{
  "model": "contrastive audio-text model",
  "dataset": "synthesized solo parts of chorales (CocoChorales)",
  "train_examples": 39062,
  "gain_aug_db": 6,
  "noise_aug": 0.01,
  "time_shift_ms": 50,
  "n_mels": 64,
  "hop_length": 160,
  "input": "log_mel",
  "spec_augment": true,
  "win_length": 512,
  "tokenizer": "word",
  "vocab_size": 56,
  "loss": "sigmoid",
  "embed_dim": 256,
  "encoder_arch": "ecapa_tdnn",
  "encoder_norm": "batchnorm",
  "encoder_activation": "relu",
  "encoder_depths": [12],
  "encoder_kernel_size": 3,
  "encoder_stem": "single",
  "encoder_widths": [320],
  "text_encoder_causal": false,
  "text_encoder_width": 192,
  "text_encoder_layers": 8,
  "text_encoder_norm": "layernorm",
  "text_encoder_norm_position": "post",
  "text_encoder_activation": "gelu",
  "text_encoder_mlp_ratio": 4,
  "text_encoder_head_dim": 16,
  "text_encoder_fused_qkv": false,
  "text_encoder_bias": "all",
  "text_encoder_qk_norm": false,
  "text_encoder_parallel_block": false,
  "text_encoder_inner_norm": false,
  "text_encoder_positions": "rope",
  "init": "orthogonal",
  "residual_init": "none",
  "optimizer": "muon",
  "muon_scale": "original",
  "lr": 0.012,
  "momentum": 0.95,
  "nesterov": true,
  "orthogonalizer": "newton_schulz_5",
  "adamw_lr_other_params": 0.0017,
  "grad_clip": 5.0,
  "steps": 3700,
  "batch_size": 128,
  "epochs": 12.1,
  "lr_schedule": "linear",
  "final_lr_fraction": 0.01,
  "warmup_steps": 740,
  "weight_decay": 0.2,
  "adamw_weight_decay_other_params": 0
}
Rows from block 4 of the audio encoder of a small contrastive audio-text model, named by matrix and row number. Each number is 128 + 24 x the weight over its row's rms, rounded and kept within 0 to 255. All counts start at 0. Numbers have three digits each.
After each channel's rows are labels from the 100 clips, of 14976, where the channel reaches its highest value: "strongest on" is what is common among them; "peak on" is the class under the peak. Only what is clearly more common there than usual is listed. The data: synthesized solo parts of chorales (CocoChorales). In brackets: how many of the 100, against the usual share in percent.
# c30: last pointwise conv (encoder.blocks.4.c3.0.weight, 320x320x1), inputs 120-149

c30.311:143130097133139128126163082151094099144151116145123113139149138095142107106118130105127154
strongest on: violin (69 vs 13.9); note A#4 (56 vs 10.7); note C5 (32 vs 10.2)
peak on: A#4 (54 vs 4.1)

c30.289:090124116137133131098144146138139152141139110106097155173122181144108128130109114132145132
strongest on: note G4 (96 vs 7.5); note F4 (50 vs 9.2); viola (47 vs 8.5); note D#4 (32 vs 11.1)
peak on: G4 (96 vs 2.7)

c30.37:137097096170126133155087093096134120119126123150172128107094138136162130120177100126089129
strongest on: note B4 (68 vs 9.4); violin (44 vs 13.9); note C#5 (33 vs 10); note A4 (32 vs 9)
peak on: B4 (71 vs 3.8)

c30.22:126139133163184086125084158125073153115151097119131108105112119172109174156144141122146119
strongest on: note D#5 (100 vs 8.8); violin (99 vs 13.9); note C#5 (50 vs 10)
peak on: D#5 (100 vs 3.2)

c30.104:142104142190166121124145135131138178126117167134119110149151144143129126149132108124144122
strongest on: note C5 (77 vs 10.2); violin (55 vs 13.9); note A#4 (51 vs 10.7)
peak on: C5 (77 vs 3.7)

c30.134:122125104145121156144137121092140100159166135128132103123176175124109113105081151091129096
strongest on: flute (63 vs 8.4); note G5 (48 vs 6.2); note F5 (38 vs 8.2); note D5 (25 vs 8.1)
peak on: G5 (50 vs 2.4)

c30.102:106084133099165148142117120108102099114140149114105188105128098105138154130133112112132145
strongest on: note G#5 (89 vs 3.8); flute (87 vs 8.4); note F#5 (58 vs 7)
peak on: G#5 (89 vs 1.4)

c30.109:137149128146114121149125133123143119144161125127177135102130136153108141136112148120151158
strongest on: note E4 (37 vs 8.6); note B3 (35 vs 9.4); violin (35 vs 13.9); note D5 (34 vs 8.1)
peak on: D5 (34 vs 2.9); E4 (34 vs 2.9)

c30.282:142135145176079131113126117142144126110164131104153105139124167095165104146098118127096141
strongest on: note G4 (33 vs 7.5); note F5 (28 vs 8.2); viola (27 vs 8.5); note B4 (26 vs 9.4)
peak on: G4 (27 vs 2.7); F5 (26 vs 2.9)

c30.202:133153120120148096101161158128134141130162109121141152137104139095079137156140142110108104
strongest on: note G4 (73 vs 7.5); viola (52 vs 8.5); note E4 (38 vs 8.6); note F4 (35 vs 9.2)
peak on: G4 (70 vs 2.7)

c30.142:130135099138138130173138135084138148119122126112119105089130120142151142117124130109122118
strongest on: note D#5 (64 vs 8.8); flute (38 vs 8.4); note F#5 (35 vs 7)
peak on: D#5 (57 vs 3.2); F#4 (25 vs 3.1)

c30.296:154110115111137113138128164147087151143127127112157127153092137130099106124076149152139130
strongest on: note A#4 (100 vs 10.7); violin (62 vs 13.9); note C5 (57 vs 10.2); note G#4 (42 vs 9.3)
peak on: A#4 (100 vs 4.1)

c30.40:160170091082125128097126147119167097115127155108160102109163132101136129084111169163107138
strongest on: note F#3 (45 vs 5); note F#4 (37 vs 8.3); note B3 (29 vs 9.4); note G#3 (27 vs 8)
peak on: F#3 (45 vs 1.4); F#4 (37 vs 3.1)

c30.121:119112129134145168133102120067127127144095115128113128127140134145153143143146125118132138
strongest on: note F3 (97 vs 3.8); cello (72 vs 10); note G3 (58 vs 6.2); note A#3 (42 vs 10.1)
peak on: F3 (97 vs 1)

c30.241:129095110115114124101113138116150157136159136117088120132152143142133110114144081183098115
strongest on: note A#4 (94 vs 10.7); note C5 (54 vs 10.2); note G#4 (33 vs 9.3); horn (30 vs 6.7)
peak on: silence (87 vs 12.1)

c30.79:131125110121124121140115083152105123112120137116151102114088107123061163111124123114140119
strongest on: note F3 (52 vs 3.8); note F4 (47 vs 9.2); viola (39 vs 8.5); note G3 (34 vs 6.2)
peak on: F3 (52 vs 1); F4 (48 vs 3.4)

c30.195:130116134138141150082155081093096173159149108144085155124125129131088165117130125152132140
strongest on: note F#3 (58 vs 5); note B3 (36 vs 9.4); note G#3 (29 vs 8); tuba (28 vs 8.7)
peak on: F#3 (58 vs 1.4); F#4 (27 vs 3.1)

c30.168:100085097145140109115176132080141120126146197134117139132143075133143101099145147145156073
strongest on: note B4 (41 vs 9.4); note C4 (39 vs 10.9); bassoon (26 vs 8.3)
peak on: B4 (41 vs 3.8); C4 (39 vs 3.1)

c30.88:152127138148147097134143170112110087196146128179116137139149131103110115136133121146122107
strongest on: note F#3 (62 vs 5); cello (55 vs 10); note B3 (41 vs 9.4); note G#3 (34 vs 8)
peak on: F#3 (61 vs 1.4); F#4 (27 vs 3.1)

c30.112:166121134125126093178156093108106118161143119106119156144162097155115178138131123142147096
strongest on: note D#5 (77 vs 8.8); violin (77 vs 13.9); note C#5 (43 vs 10)
peak on: D#5 (77 vs 3.2)

c30.283:143155139153114116126133086126145179125143147170142142101122147126164114134131161105144131
strongest on: note F#3 (50 vs 5); tuba (45 vs 8.7); note F#4 (26 vs 8.3)
peak on: F#3 (50 vs 1.4); F#4 (26 vs 3.1)

c30.66:111149137135129091162144131128134155110104130126105106157131124118141111151110127120132136
strongest on: note B4 (67 vs 9.4); note B3 (32 vs 9.4); note A4 (31 vs 9); note C#5 (29 vs 10)
peak on: B4 (45 vs 3.8); B3 (28 vs 2.9)

c30.118:076178148118180160128123109097145140092124118139181140101104081144156132139151176122115156
strongest on: note D#5 (61 vs 8.8); flute (57 vs 8.4); note B3 (31 vs 9.4); note F5 (26 vs 8.2)
peak on: D#5 (61 vs 3.2); B3 (31 vs 2.9)

c30.58:101166116139158151135140105125149121139119137148133147129097085126152115140135158113134100
strongest on: note G3 (40 vs 6.2); note D#5 (35 vs 8.8); instrument: violin (34 vs 13.9); tuba (30 vs 8.7)
peak on: G3 (40 vs 1.7); A#5 (29 vs 0.4)

c30.163:110141144140147117094081116115188112149147104096126144129107124159133094115119098134128143
strongest on: violin (99 vs 13.9); note D#5 (97 vs 8.8); note C#5 (54 vs 10)
peak on: D#5 (97 vs 3.2)

c30.64:092116116091132089111137114106110158113178112148145146124110125096124134140125126101111077
strongest on: note G#5 (45 vs 3.8); note F#5 (31 vs 7); note G#4 (28 vs 9.3); instrument: viola (26 vs 8.5)
peak on: G#5 (44 vs 1.4)

c30.60:101143104151122120122144143087109118147132127134132162117153110085133133173133149129166082
strongest on: note G3 (78 vs 6.2); tuba (76 vs 8.7); note A3 (38 vs 8.6); note A#3 (36 vs 10.1)
peak on: G3 (78 vs 1.7)

c30.74:137140133106129110129170181116131157118124157162187098124118138121103119132133139104102114
strongest on: note G4 (83 vs 7.5); note F4 (38 vs 9.2); viola (33 vs 8.5)
peak on: G4 (83 vs 2.7)

c30.233:143126115135139125113164144136123133146127147066153078146118163116140101161133172134148135
strongest on: note A#4 (99 vs 10.7); note C5 (62 vs 10.2); violin (50 vs 13.9); note G#4 (40 vs 9.3)
peak on: A#4 (99 vs 4.1)

c30.197:113110121148109116105116122142130113121154102177140161156092112161093104113154073120162157
strongest on: note E4 (73 vs 8.6); viola (43 vs 8.5); note F#4 (34 vs 8.3); note G3 (29 vs 6.2)
peak on: E4 (73 vs 2.9); G3 (27 vs 1.7)

c30.17:144146142093133153160124133125088152090126126129102135116143136133118170089117101102141097
strongest on: note A#4 (91 vs 10.7); note C5 (57 vs 10.2); note G#4 (33 vs 9.3); violin (33 vs 13.9)
peak on: A#4 (91 vs 4.1)

c30.32:147128169117142151132154138137093082169111140127131114165135092122100147110158154111145139
strongest on: flute (52 vs 8.4); viola (29 vs 8.5); note A#4 (29 vs 10.7)
peak on: A#4 (27 vs 4.1)

c30.237:175119110147111130157101167129199161126129117130188115100139062110132145124138080112087117
strongest on: note G4 (72 vs 7.5); viola (38 vs 8.5); note F4 (35 vs 9.2)
peak on: G4 (72 vs 2.7)

c30.285:092149106143095155112127108144190134196142175108115132159144076144140114140138158112114119
strongest on: note B4 (66 vs 9.4); note A4 (35 vs 9); note C4 (34 vs 10.9); note C#5 (27 vs 10)
peak on: B4 (66 vs 3.8); C4 (34 vs 3.1)

c30.258:134123119123136110101100130141080138125141136122148128138132108164136121103115145120126181
strongest on: note A#4 (100 vs 10.7); note C5 (58 vs 10.2); violin (37 vs 13.9); note G#4 (35 vs 9.3)
peak on: A#4 (100 vs 4.1)

c30.162:145125130125126177108144169132129132114099139107147142098118087140124093123139135110081142
strongest on: note F#3 (65 vs 5); note B3 (39 vs 9.4); cello (37 vs 10); note F#4 (35 vs 8.3)
peak on: F#3 (65 vs 1.4); F#4 (35 vs 3.1)

c30.260:089126109157138123159111132124120146065130130137101143122162121106133165122133150153139140
strongest on: note G3 (67 vs 6.2); cello (66 vs 10); note A3 (37 vs 8.6); note G#4 (31 vs 9.3)
peak on: G3 (67 vs 1.7); G#4 (31 vs 3.5)

c30.294:137128106132129156089104111187096110148151123108133141097154107093149123141114101184106185
strongest on: note B3 (46 vs 9.4); note B4 (45 vs 9.4)
peak on: B3 (46 vs 2.9); B4 (45 vs 3.8)

c30.139:097138166143142137129103123187155120144120149118138163184119124139093077140112117093145099
strongest on: note A#4 (73 vs 10.7); violin (63 vs 13.9); note C5 (62 vs 10.2); note D5 (46 vs 8.1)
peak on: A#4 (66 vs 4.1); D5 (33 vs 2.9)

c30.29:124083179093078170087143136126104088113107134143161172106127149121127126143133143115133143
strongest on: note E4 (81 vs 8.6); clarinet (50 vs 9); note F#4 (39 vs 8.3)
peak on: E4 (83 vs 2.9)

c30.155:134138111154076069095096166127174147115125104108120123131140116072148122127134161106155136
strongest on: note C5 (55 vs 10.2); note G3 (45 vs 6.2); tuba (42 vs 8.7); note A#4 (36 vs 10.7)
peak on: C5 (55 vs 3.7); G3 (45 vs 1.7)

c30.300:143111121123092170168119095150184128147190151151152132148152122103125107159095120112075164
strongest on: note G4 (72 vs 7.5); viola (43 vs 8.5); double bass (25 vs 1.7)
peak on: G4 (72 vs 2.7)

c30.200:141164136137183114148123132069106131141113129075111156146143106146133123128112102101104109
strongest on: note F#3 (67 vs 5); note B3 (51 vs 9.4); note G#3 (37 vs 8); tuba (37 vs 8.7)
peak on: F#3 (67 vs 1.4)

c30.127:121146137154115105136113105114118127130147154127117124104145148126126095149147131121155126
strongest on: note C5 (38 vs 10.2); note F#3 (30 vs 5); note A#4 (27 vs 10.7); note B3 (25 vs 9.4)
peak on: C5 (38 vs 3.7); F#3 (30 vs 1.4)

c30.12:135152148104090194097144106122146130096182141115136132117170111120110140109105104130095112
strongest on: note F#3 (65 vs 5); note B3 (42 vs 9.4); note G#3 (32 vs 8); cello (30 vs 10)
peak on: F#3 (67 vs 1.4); F#4 (25 vs 3.1)

c30.217:119112114122149122094091152115158122126153122139068102096129136136127114145122116147137128
strongest on: note D#5 (74 vs 8.8); violin (71 vs 13.9); note F5 (37 vs 8.2); instrument: clarinet (29 vs 9)
peak on: D#5 (72 vs 3.2); D4 (26 vs 4.5)

c30.149:109150078103134119145132127140128136106107092118130115102134096128123139164152129155135151
strongest on: note B3 (74 vs 9.4); note C#4 (48 vs 11.9); note D4 (43 vs 12.7); bassoon (32 vs 8.3)
peak on: B3 (68 vs 2.9)

c30.275:153157096114107108101166096147126149142099107066127144114106089125087132141128110160152099
strongest on: flute (62 vs 8.4); note A#4 (55 vs 10.7); note A5 (43 vs 2.1); note C5 (37 vs 10.2)
peak on: A#4 (53 vs 4.1); A5 (43 vs 0.8)

c30.92:144156085114099107168132121087193114172125128087136129094098126164103122141135101086154169
strongest on: note C5 (99 vs 10.2); note A#4 (64 vs 10.7); violin (38 vs 13.9)
peak on: C5 (99 vs 3.7)

c30.0:111104126127144150098096106134198154166108092126179129169121098126134128114148142157110148
strongest on: note E4 (95 vs 8.6); tuba (53 vs 8.7); note D4 (45 vs 12.7); horn (42 vs 6.7)
peak on: E4 (95 vs 2.9)

c30.13:144126121132106116135096123156120133128135157119119096149111122135108136101095100139165125
strongest on: note A#4 (100 vs 10.7); note C5 (54 vs 10.2); note G#4 (39 vs 9.3); instrument: violin (34 vs 13.9)
peak on: A#4 (100 vs 4.1)

c30.138:170113127126102132089140065118121151163154112130117143139128094112119106070125150148101069
strongest on: note E4 (70 vs 8.6); viola (69 vs 8.5); note F#4 (42 vs 8.3); note F4 (38 vs 9.2)
peak on: E4 (64 vs 2.9); F4 (33 vs 3.4)