From a checkpoint of a small contrastive audio-text model.
Model: encoder arch ecapa_tdnn, text encoder layers 8, text encoder activation gelu.
Data: trained on synthesized solo parts of chorales (CocoChorales), 12.1 epochs.
Rows from block 4 of the audio encoder of a small contrastive audio-text model, named by matrix and row number. Each number is 128 + 24 x the weight over its row's rms, rounded and kept within 0 to 255. All counts start at 0. Numbers have three digits each.
Before each channel's rows are labels from the 100 clips, of 14976, where the channel reaches its highest value: "responds to" is what is common among them. Only what is clearly more common there than usual is listed. The data: synthesized solo parts of chorales (CocoChorales).
# c30: last pointwise conv (encoder.blocks.4.c3.0.weight, 320x320x1), inputs 240-269

responds to: note C#4; cello; note D4
c30.19:127166132120090112119129087079104136146117108134131114105112115141117151097118123114098118

responds to: note F5; note F4; viola; instrument: violin
c30.2:154110083101119115124199136136161118150153146117149121122125140154178126159091136105139130

responds to: note D5; note B3; note D4
c30.41:129125114140152165115153117130142149124166143143111089129097158126085067137151132107110123

responds to: note G3; tuba; note A3
c30.89:096119120150129161122127153107136155138088098116158108131126138150162169142117159134090148

responds to: note G4; note F5; viola; note B4
c30.282:133125123147176112166103114108119129105130153113178088142117128135122186166116074110131116

responds to: note B4; note A4; note C#5; note B3
c30.290:151182162141120166114128141153084122145095184118134154128141100107147148166115127095136150

responds to: trombone; note D#4; note F4; note G#4
c30.238:136134158146093113089129123130140114172116138124139139131069123142105181139122126152100144

responds to: cello; note D3; note G3; note A3
c30.87:114124133128189127137115171134162135112095106076162113170120112127138119130135100131106107

responds to: note F4; viola; note G4; note D#4
c30.106:111156122151167123134112140098130147136149129122140105157109104121148139110133096151128134

responds to: viola; note F4; note G4; note D#4
c30.192:120164164114181129143110152138181158157114099105112128151085125130147146136125127124124123

responds to: horn; note A4; note B4; note A#4
c30.122:115131112126131129133134124123111132095132128154125145123138132137117129119134099126131132

responds to: note D5; violin; note E5; note C5
c30.210:151137077097137113137107148095118135144095144142150128132140116151148138057114107103098121

responds to: note A#4; note C5; note G#4
c30.308:123112121129124169130095111122128132127131111121125109104154122135172123127134140117107087

responds to: viola; note F4; note D#4; note E4
c30.190:134139128129155136173168143120137129113153121135110117123136130117148097083121131134152117

responds to: viola; note E4; note F#4; note G3
c30.48:113112101129129177118135085130162138102192124126128164158096116141155091108109165107131116

responds to: note A5; note G5; flute; note F5
c30.209:141118114133131119158133130107119116092091144125100130124160136120127102128122097143106124

responds to: note F4; viola; note D#4; note G4
c30.278:131174135176157150150117145109160125111157128103134179163125148107155134160096162115123093

responds to: note D#3; note E3; note A3; note G#3
c30.34:141115152126130139121133151115176108109121143157140140126119140130099123093100107121139156

responds to: note B4; note A4; note C#5; violin
c30.57:154144143124121151151125115128151114226155098152136135102121110106091146106112146081138127

responds to: note G3; tuba; note A3; note A#3
c30.82:178127133173156130130147144141124093114153141106102168081122175123111110083123112120112103

responds to: note G3; note D5; note C4; flute
c30.170:156087142142118094143135107124091125127140143109120116116127122124131098141134181062163129

responds to: viola; note B3; note B4
c30.255:124115149109145132170153096079141133138105120147091104083154115090104094130091104131099119

responds to: note F#3; note B3; cello; note F#4
c30.162:099137107121136154124109107110120124163155158129125158095145164108167156116098133108169159

responds to: note B4; violin; note C#5; note A4
c30.182:135139106176133130110113108129116133112144107111150097119114132122134148175116091130098168

responds to: note F#3; note B3; note G#3; tuba
c30.200:150141125133139126120146092117146129110134127099140146124131118130121144139156119137161132

responds to: note F4; viola; note F5
c30.219:162133126101111150108122137096156131148112130127119099117100164114161135140139091143125162

responds to: note E4; clarinet; note F#4
c30.29:156157123144136116128118143122138133102148128160125147120173127102125105105101116103087142

responds to: note A5; note G5; violin; note F#5
c30.265:150127115103090115191123121123121106122139167161148115108106142149155122100133137162124124

responds to: note G4; note F4; viola
c30.74:128182124122144117124120110116097121125126134135081127089136159125155157165107108110170098

responds to: note F#3; note B3; note G#3; cello
c30.12:176092130128132122097150115144165148148091125157143110140089133147145103134124138147141137

responds to: note G3; tuba; note A3; note C4
c30.77:181109137155120178130104103144117140137157142106120164113092128111145172130116103097133127

responds to: note G3; tuba; note C4; note A3
c30.256:131080121127134094129169139149135134094136112115128135111158123107112144143104114108134156

responds to: note G5; note G4; flute; note F5
c30.165:152136147138121114132096126113111146105100127149149125100112138144120119135111116134125152

responds to: note C4; note D4; bassoon; note A#3
c30.166:170145131127104153099132110154136091096125138121141077100138147154149117090114129064144104

responds to: note A5; note G5; note F5; instrument: violin
c30.269:099146127105134122142133166106088112137104157181102139136126132170105133148110117134133097

responds to: note D#4; tuba; horn
c30.287:126156122133119128108121123121117132137122095135116128133146148154141104097130118142125129

responds to: note F4; viola; note D#4; note G4
c30.159:113112123137161131087157129147112113135103178093146122145162110128128087139159103185162143

responds to: note B4; note F#3; note C#5; instrument: cello
c30.276:156139172138131122122151133095121119104102115129147153098129160116115140147145186149096149

responds to: tuba; note C3; note C#3; note G#3
c30.154:163139143134127133113132144123120134155148086131134112145123133116109141113109103133116127

responds to: note C#5; note B4; note A4; horn
c30.185:144121133130123135153159119127118151146147174137120159126113134108108087126138115127110144

responds to: note E5; note F#5; flute; instrument: trumpet
c30.235:125133106111174100118152078121119119124106113080100172081125113132134098107140142114138123

responds to: note F#3; note F#4; note B3; note G#3
c30.266:138146122125125119124135118133160143103122141138111114090106131104137108122151138142123160

responds to: note D4; tuba; note C4; note B3
c30.160:087132128149155108121108125129109138163138144122162147134129110164131139097123120123159099

responds to: note G#5; note F#5; note G#4; instrument: viola
c30.64:168105111123091163110107104116110131126130105127133109118134123112128141120126106123065143

responds to: note G3; tuba; note A3; note C4
c30.145:130138097122126154124147118193167110097129118133095120128158135099133124118093135161142154

responds to: note G#4; note F#4; viola
c30.293:111145145090144115141098158113142091107107124132110130134135122157123150146086124159109113

responds to: violin; note A5; note G5; note F5
c30.232:132154098155127091132139118141127106160114151138123140121144126151145089131158124126148114

responds to: note C4; note D4; bassoon; note A#3
c30.140:096157126148130169130132119100146120117135129152107103147140122132144099142112163109132096

responds to: note C5; note A#4; violin
c30.92:124114166129182133123123131176134112110150096140159152103145163164089095117136142119127111

responds to: note F#4; note E4; note D#4; instrument: viola
c30.129:154090144151122120107146140192125117132107115121119146117107141125120106147144162084101167

responds to: note D5; violin; note C5; note E5
c30.137:114127115144091138143133116111126098123136141138123148155120089143097127104106143150124131

responds to: note B4; violin; note C#5; note A4
c30.318:124171087127134098166151141112103156129125161105133165110137142107135133144159134111104142

responds to: note F#3; note B3; note G#3; tuba
c30.195:101131147111112132154115144132116135119099140167127101119138143108086128128127173134154139

responds to: note G4; viola; double bass
c30.300:141131161150130115139122136137093100126097100128111126118156153146163153144140120123103125

responds to: note A#4; note C5; note G#4; horn
c30.241:137125132112128122154113143113140134119118134097121115105147116152157137116123113120145118

responds to: note C4; trombone; note D4; note D#4
c30.188:122140115127139098133137094126127127119119133124137143103146114088075160111124140088148150

responds to: note A#4; note C5; note G#4
c30.146:117113105091106101138118141129105098152103118149089127125178115102212107101125096066133111

responds to: note D#5; violin; note C#5
c30.22:143097136126141129136146118115122099131154118146087122144095159107109130134106156140109166

responds to: note F5; violin; note G5; note D#5
c30.314:113126120131088137131137099146148110109104082149102114097121094112122094097149120127090157

responds to: note C4; note D4; bassoon; note A#3
c30.7:135139110141151143119130099117105180137106140119132127140110127155146134154109123097107108

responds to: violin; note A#4; note C5
c30.311:131128135146119155139150122153126155130125109113125124127122127102140127148150144134126111

responds to: note C#5; note B4; note A4
c30.272:119133105115132127173082110158124125130143157132090133076109102138126124148104112072128112

responds to: note D5; note E5; note C5; violin
c30.105:108144132158156128148128133147110129117159103153140133161134122121126121129157123157148127

responds to: note D4; note E4; note B3; note C4
c30.95:146166126132139146197108145142142085131158129125151125085145133139158157123121178147100086

responds to: note C5; note A#4; oboe
c30.280:105130116114148097095124115176125111137133105141140141144155118113141158109101064166145156

responds to: clarinet; note A#4; note G#4
c30.273:098113149087125135171131141135115147149118137164142137102154105133139156145109148124166104

responds to: note B4; note A4; note C#5
c30.177:105118130136177132148098152114124128133100126096091136160114157131116126159134086151148157

responds to: note G#4; oboe
c30.271:137129158126147154178114113098123113106137136142116108122095072127109143137141122135093118

responds to: note E5; note F#5; flute
c30.302:117127128138145159116107123153147116115122109160120126141164150139120150136123156128175103

responds to: note F#4; note F#3; note F#5; note E4
c30.203:133126109115134152138096134141124114096113096175102102087125145117139147095105182090173166

responds to: note B3; note D4; note C#4; tuba
c30.147:119134116105119122119127161091105159090106141114134130085131118139112121118126109107142082

responds to: note D3; cello; note A3; note G3
c30.234:140130182124119122116120144113090152168133111133103117131145127133155136111108151121122086

responds to: violin; note B4; note F5; note C#5
c30.15:127151082141120136122135147127152155129125115130131129123142147122109143120077124091122095

responds to: note B3; note B4; cello
c30.84:146145170099124135119187073153134120142113090170126108133123141122115091109125154146124138

responds to: note F4; viola; note G4; note E4
c30.63:135162131152129129107140136114132172158118137143147142140105097152130139119162148087091092

responds to: note G5; note F5; note E5; note F#5
c30.215:117108109103124138116135113108128109127091121117131165088166124114138141121125140108168155

responds to: note E4; tuba; note D4; horn
c30.0:126147135121134152119140077136131133155122124132149146118142137142128123142118098103129117

responds to: note C#5; note B4; note A#4; horn
c30.291:184126131152161103138131130116101145119121108153129191124140112117132137108176145101145108

responds to: note G5; note F5; note G4; flute
c30.174:099143144146150153132158161124149111117122147122103103168133125134187104128092105110106137

responds to: note D#4; viola; note F4; note F#4
c30.115:102138173114100121166115154109132111090131121132116155107148131117153154095121130174151093

responds to: note F#4; note F#5; note E4; note F#3
c30.141:139150081095120161092117122139096151157136102189099145123119130091142140150128141142127170

responds to: note F4; viola; note D#4; note G4
c30.316:143109110127149125134116136105133135151103132103109117129106111124116123111128131149113136

responds to: note B4; violin; note A4; note B3
c30.254:112112139123127112163128102083107127119154132188098167139152119120157124149103136142124123

responds to: note F#5; note F#4; note E5; note E4
c30.305:118146126154100137101122134166157114083137120149137107098134137136114142160149117118132185

responds to: note C#5; horn; note B4; note A4
c30.288:122161113142101133111103122142117147144137107135098163133125125120116113127154150100151168

responds to: note G3; tuba; note A3; note A#3
c30.103:143188122115122148141136125144137120100174096134128127109140120134099145115157119187138156

responds to: note A#4; note C5; note G#4; violin
c30.128:125128133130150179083140131118178109110126100123124101144118152108178112124150087169109113

responds to: tuba; note A3; note B3; note F#3
c30.50:105156165136098113170088074124110144133155115135143203107145109101099139124137135109122158

responds to: cello; note D#3; note A#3; note E3
c30.81:119139182099149129107110116093121136104092103094146107164153136153171117127130099117083114

responds to: note G#3; note A#3; bassoon; instrument: tuba
c30.274:114078105138120151137148100109098120157173123106106096151078123142104142117124147127150101

responds to: note C4; cello; note C#4; note B3
c30.208:124106108124120128112088146136168110129128076136118144131105112115102137131184130140113125

responds to: bassoon; note C4
c30.189:121142122121112153137097122133110094131102122126120134178176136112127169145142152115142152

responds to: cello; note D3; note A3; note G3
c30.16:131151156116210134126105160110138130158144150120100113157137089135113126120124125130099131

responds to: note C4; note D4; bassoon; note A#3
c30.144:145075137157111142121080122123126121132130165128117144103114165130103135116165142123110147

responds to: note F#4; note E4; note F#5
c30.317:105125108116154150125134121117081122125150120147142151140129130124096095146166131119148116

responds to: note B4; note A4; note C4; note C#5
c30.285:185108163109125134172103081114130127105143155141157169122126137115129146101108127140126181

responds to: note G5; note C4; note F5
c30.148:115151096136110151132110141107097103162133148109123135104082161135160135134135157128115117

responds to: note C#4; note D5; horn
c30.267:181152148161098121099119160108145137150120127111127136145132118148162135148121092151143113

responds to: note F#4; note G#4; note E4; instrument: oboe
c30.11:094145105113163089116129133137138124148128131175141127132100097163131146131118160120142108

responds to: note F5; note G3; violin; tuba
c30.69:107105115125113130129147144124166101129153114097108116110122091123076123090137143095117093

responds to: note G#4; violin; note A#4; note F#4
c30.20:124129121148133146136145146140122143135145167091155128120122103154101137178126107121116135

responds to: note D5; violin; note E5; note C5
c30.242:112126147114103115133132101135119118151110135129102127114144132163123147116120116150124138

responds to: note D3; note D#5; violin; bassoon
c30.56:104099140118147141119159146122143157103117107144111115158138125095113156177148118103118131

responds to: note C#5; note B4; note B3; note D4
c30.224:151142130147145099153135129116131121165127172099142187116121121101094117162116117086116141

responds to: note F#4; note E4; note F#5; note E5
c30.6:159087141118154153086087125169133097128128138138108130127156130144084067143108176132132107

responds to: note G5; note F5; note E5; note F#5
c30.220:100147187143138121121112137131125099116112127088120147128142133140141161135113109095144133

responds to: violin; note A#5; note F#5; note G#5
c30.257:120157122081137141164105112123148152120133138118135128133137158134118132112103106125137154

responds to: note E3; cello; note A3; note F#3
c30.181:124120149128171093103109152136150107132134129165141155121123122132114107108116128125092135

responds to: note D#5; violin; note C#5
c30.107:134120123135159128139107135101145155092133144155112108138132122104104140103144124126122145

responds to: note F#3; tuba; note F#4
c30.283:142165121094124102128132138141120105149127152154141166085140117129108165107143134090162147

responds to: note F#3; cello; note B3; instrument: clarinet
c30.75:093169138108141124123115110074116122112161123116099124124173165141130117111105149128121125

responds to: note G3; note F5; tuba
c30.264:086124085171134146119129105159106102146150095115162117096118119130137122094099125119130134

responds to: note D5; trumpet; note E5
c30.207:106116100133112092138101116125137107136130132127094086109082106145092125151133106131088120

responds to: note C4; note A5; bassoon
c30.306:086067148137124103155093134098134150155118156160126088145140177171110115098150128130164121

responds to: note A#4; note C5; violin; note G#4
c30.156:148113141101130166086140115143176149159187087154110089126149115144139131096157109167134121

responds to: note A#4; note C5; note G#4
c30.281:129144114174128101162120155129116132102168140106147134108146146111151107096155177108105112

responds to: note C4; note D4; bassoon; note A#3
c30.42:135125137097168114063124136168130164153121142148125132093145147113096098142122145108148124

responds to: note F#5; note F#4; flute; note E5
c30.126:101113142118178097129129170132117136140151117158137149120122129143139131105115145116129130

responds to: note C#5; horn; note B4; note A4
c30.3:134176128121124104152129132158147102151134139075153169138112097127092100095176135113146148

responds to: note A#4; note C5; violin; note G#4
c30.258:133131131133136120150130149116127112118114158097150135143153144134130141101130176139090097

responds to: note F5; violin; note D#5; note G5
c30.303:136135089111119141132115096138102119119137161183128140144121133125150145147182130076151121

responds to: note E5; note F#5; flute
c30.53:089130143110155136140128098116161137128133138122104134128149143128121108128113134102143109

responds to: double bass; note B3; note A3
c30.225:100157143105128136120118126108100114132104141114119132123145108130107118090132121137115109

responds to: note A#4; note C5; violin; note C#5
c30.250:137122129089123190144124076106177145150180160110098146094165105151183136069104115155111151

responds to: cello; note C4; oboe; note C5
c30.201:132154119140081127138110134113135143110156129131132108167128136119126127170151151115163128

responds to: note F#4; note E4; note C#4; note F#3
c30.161:117104127142144141093102141156132123152140105187149154128204158107112112135124134119189181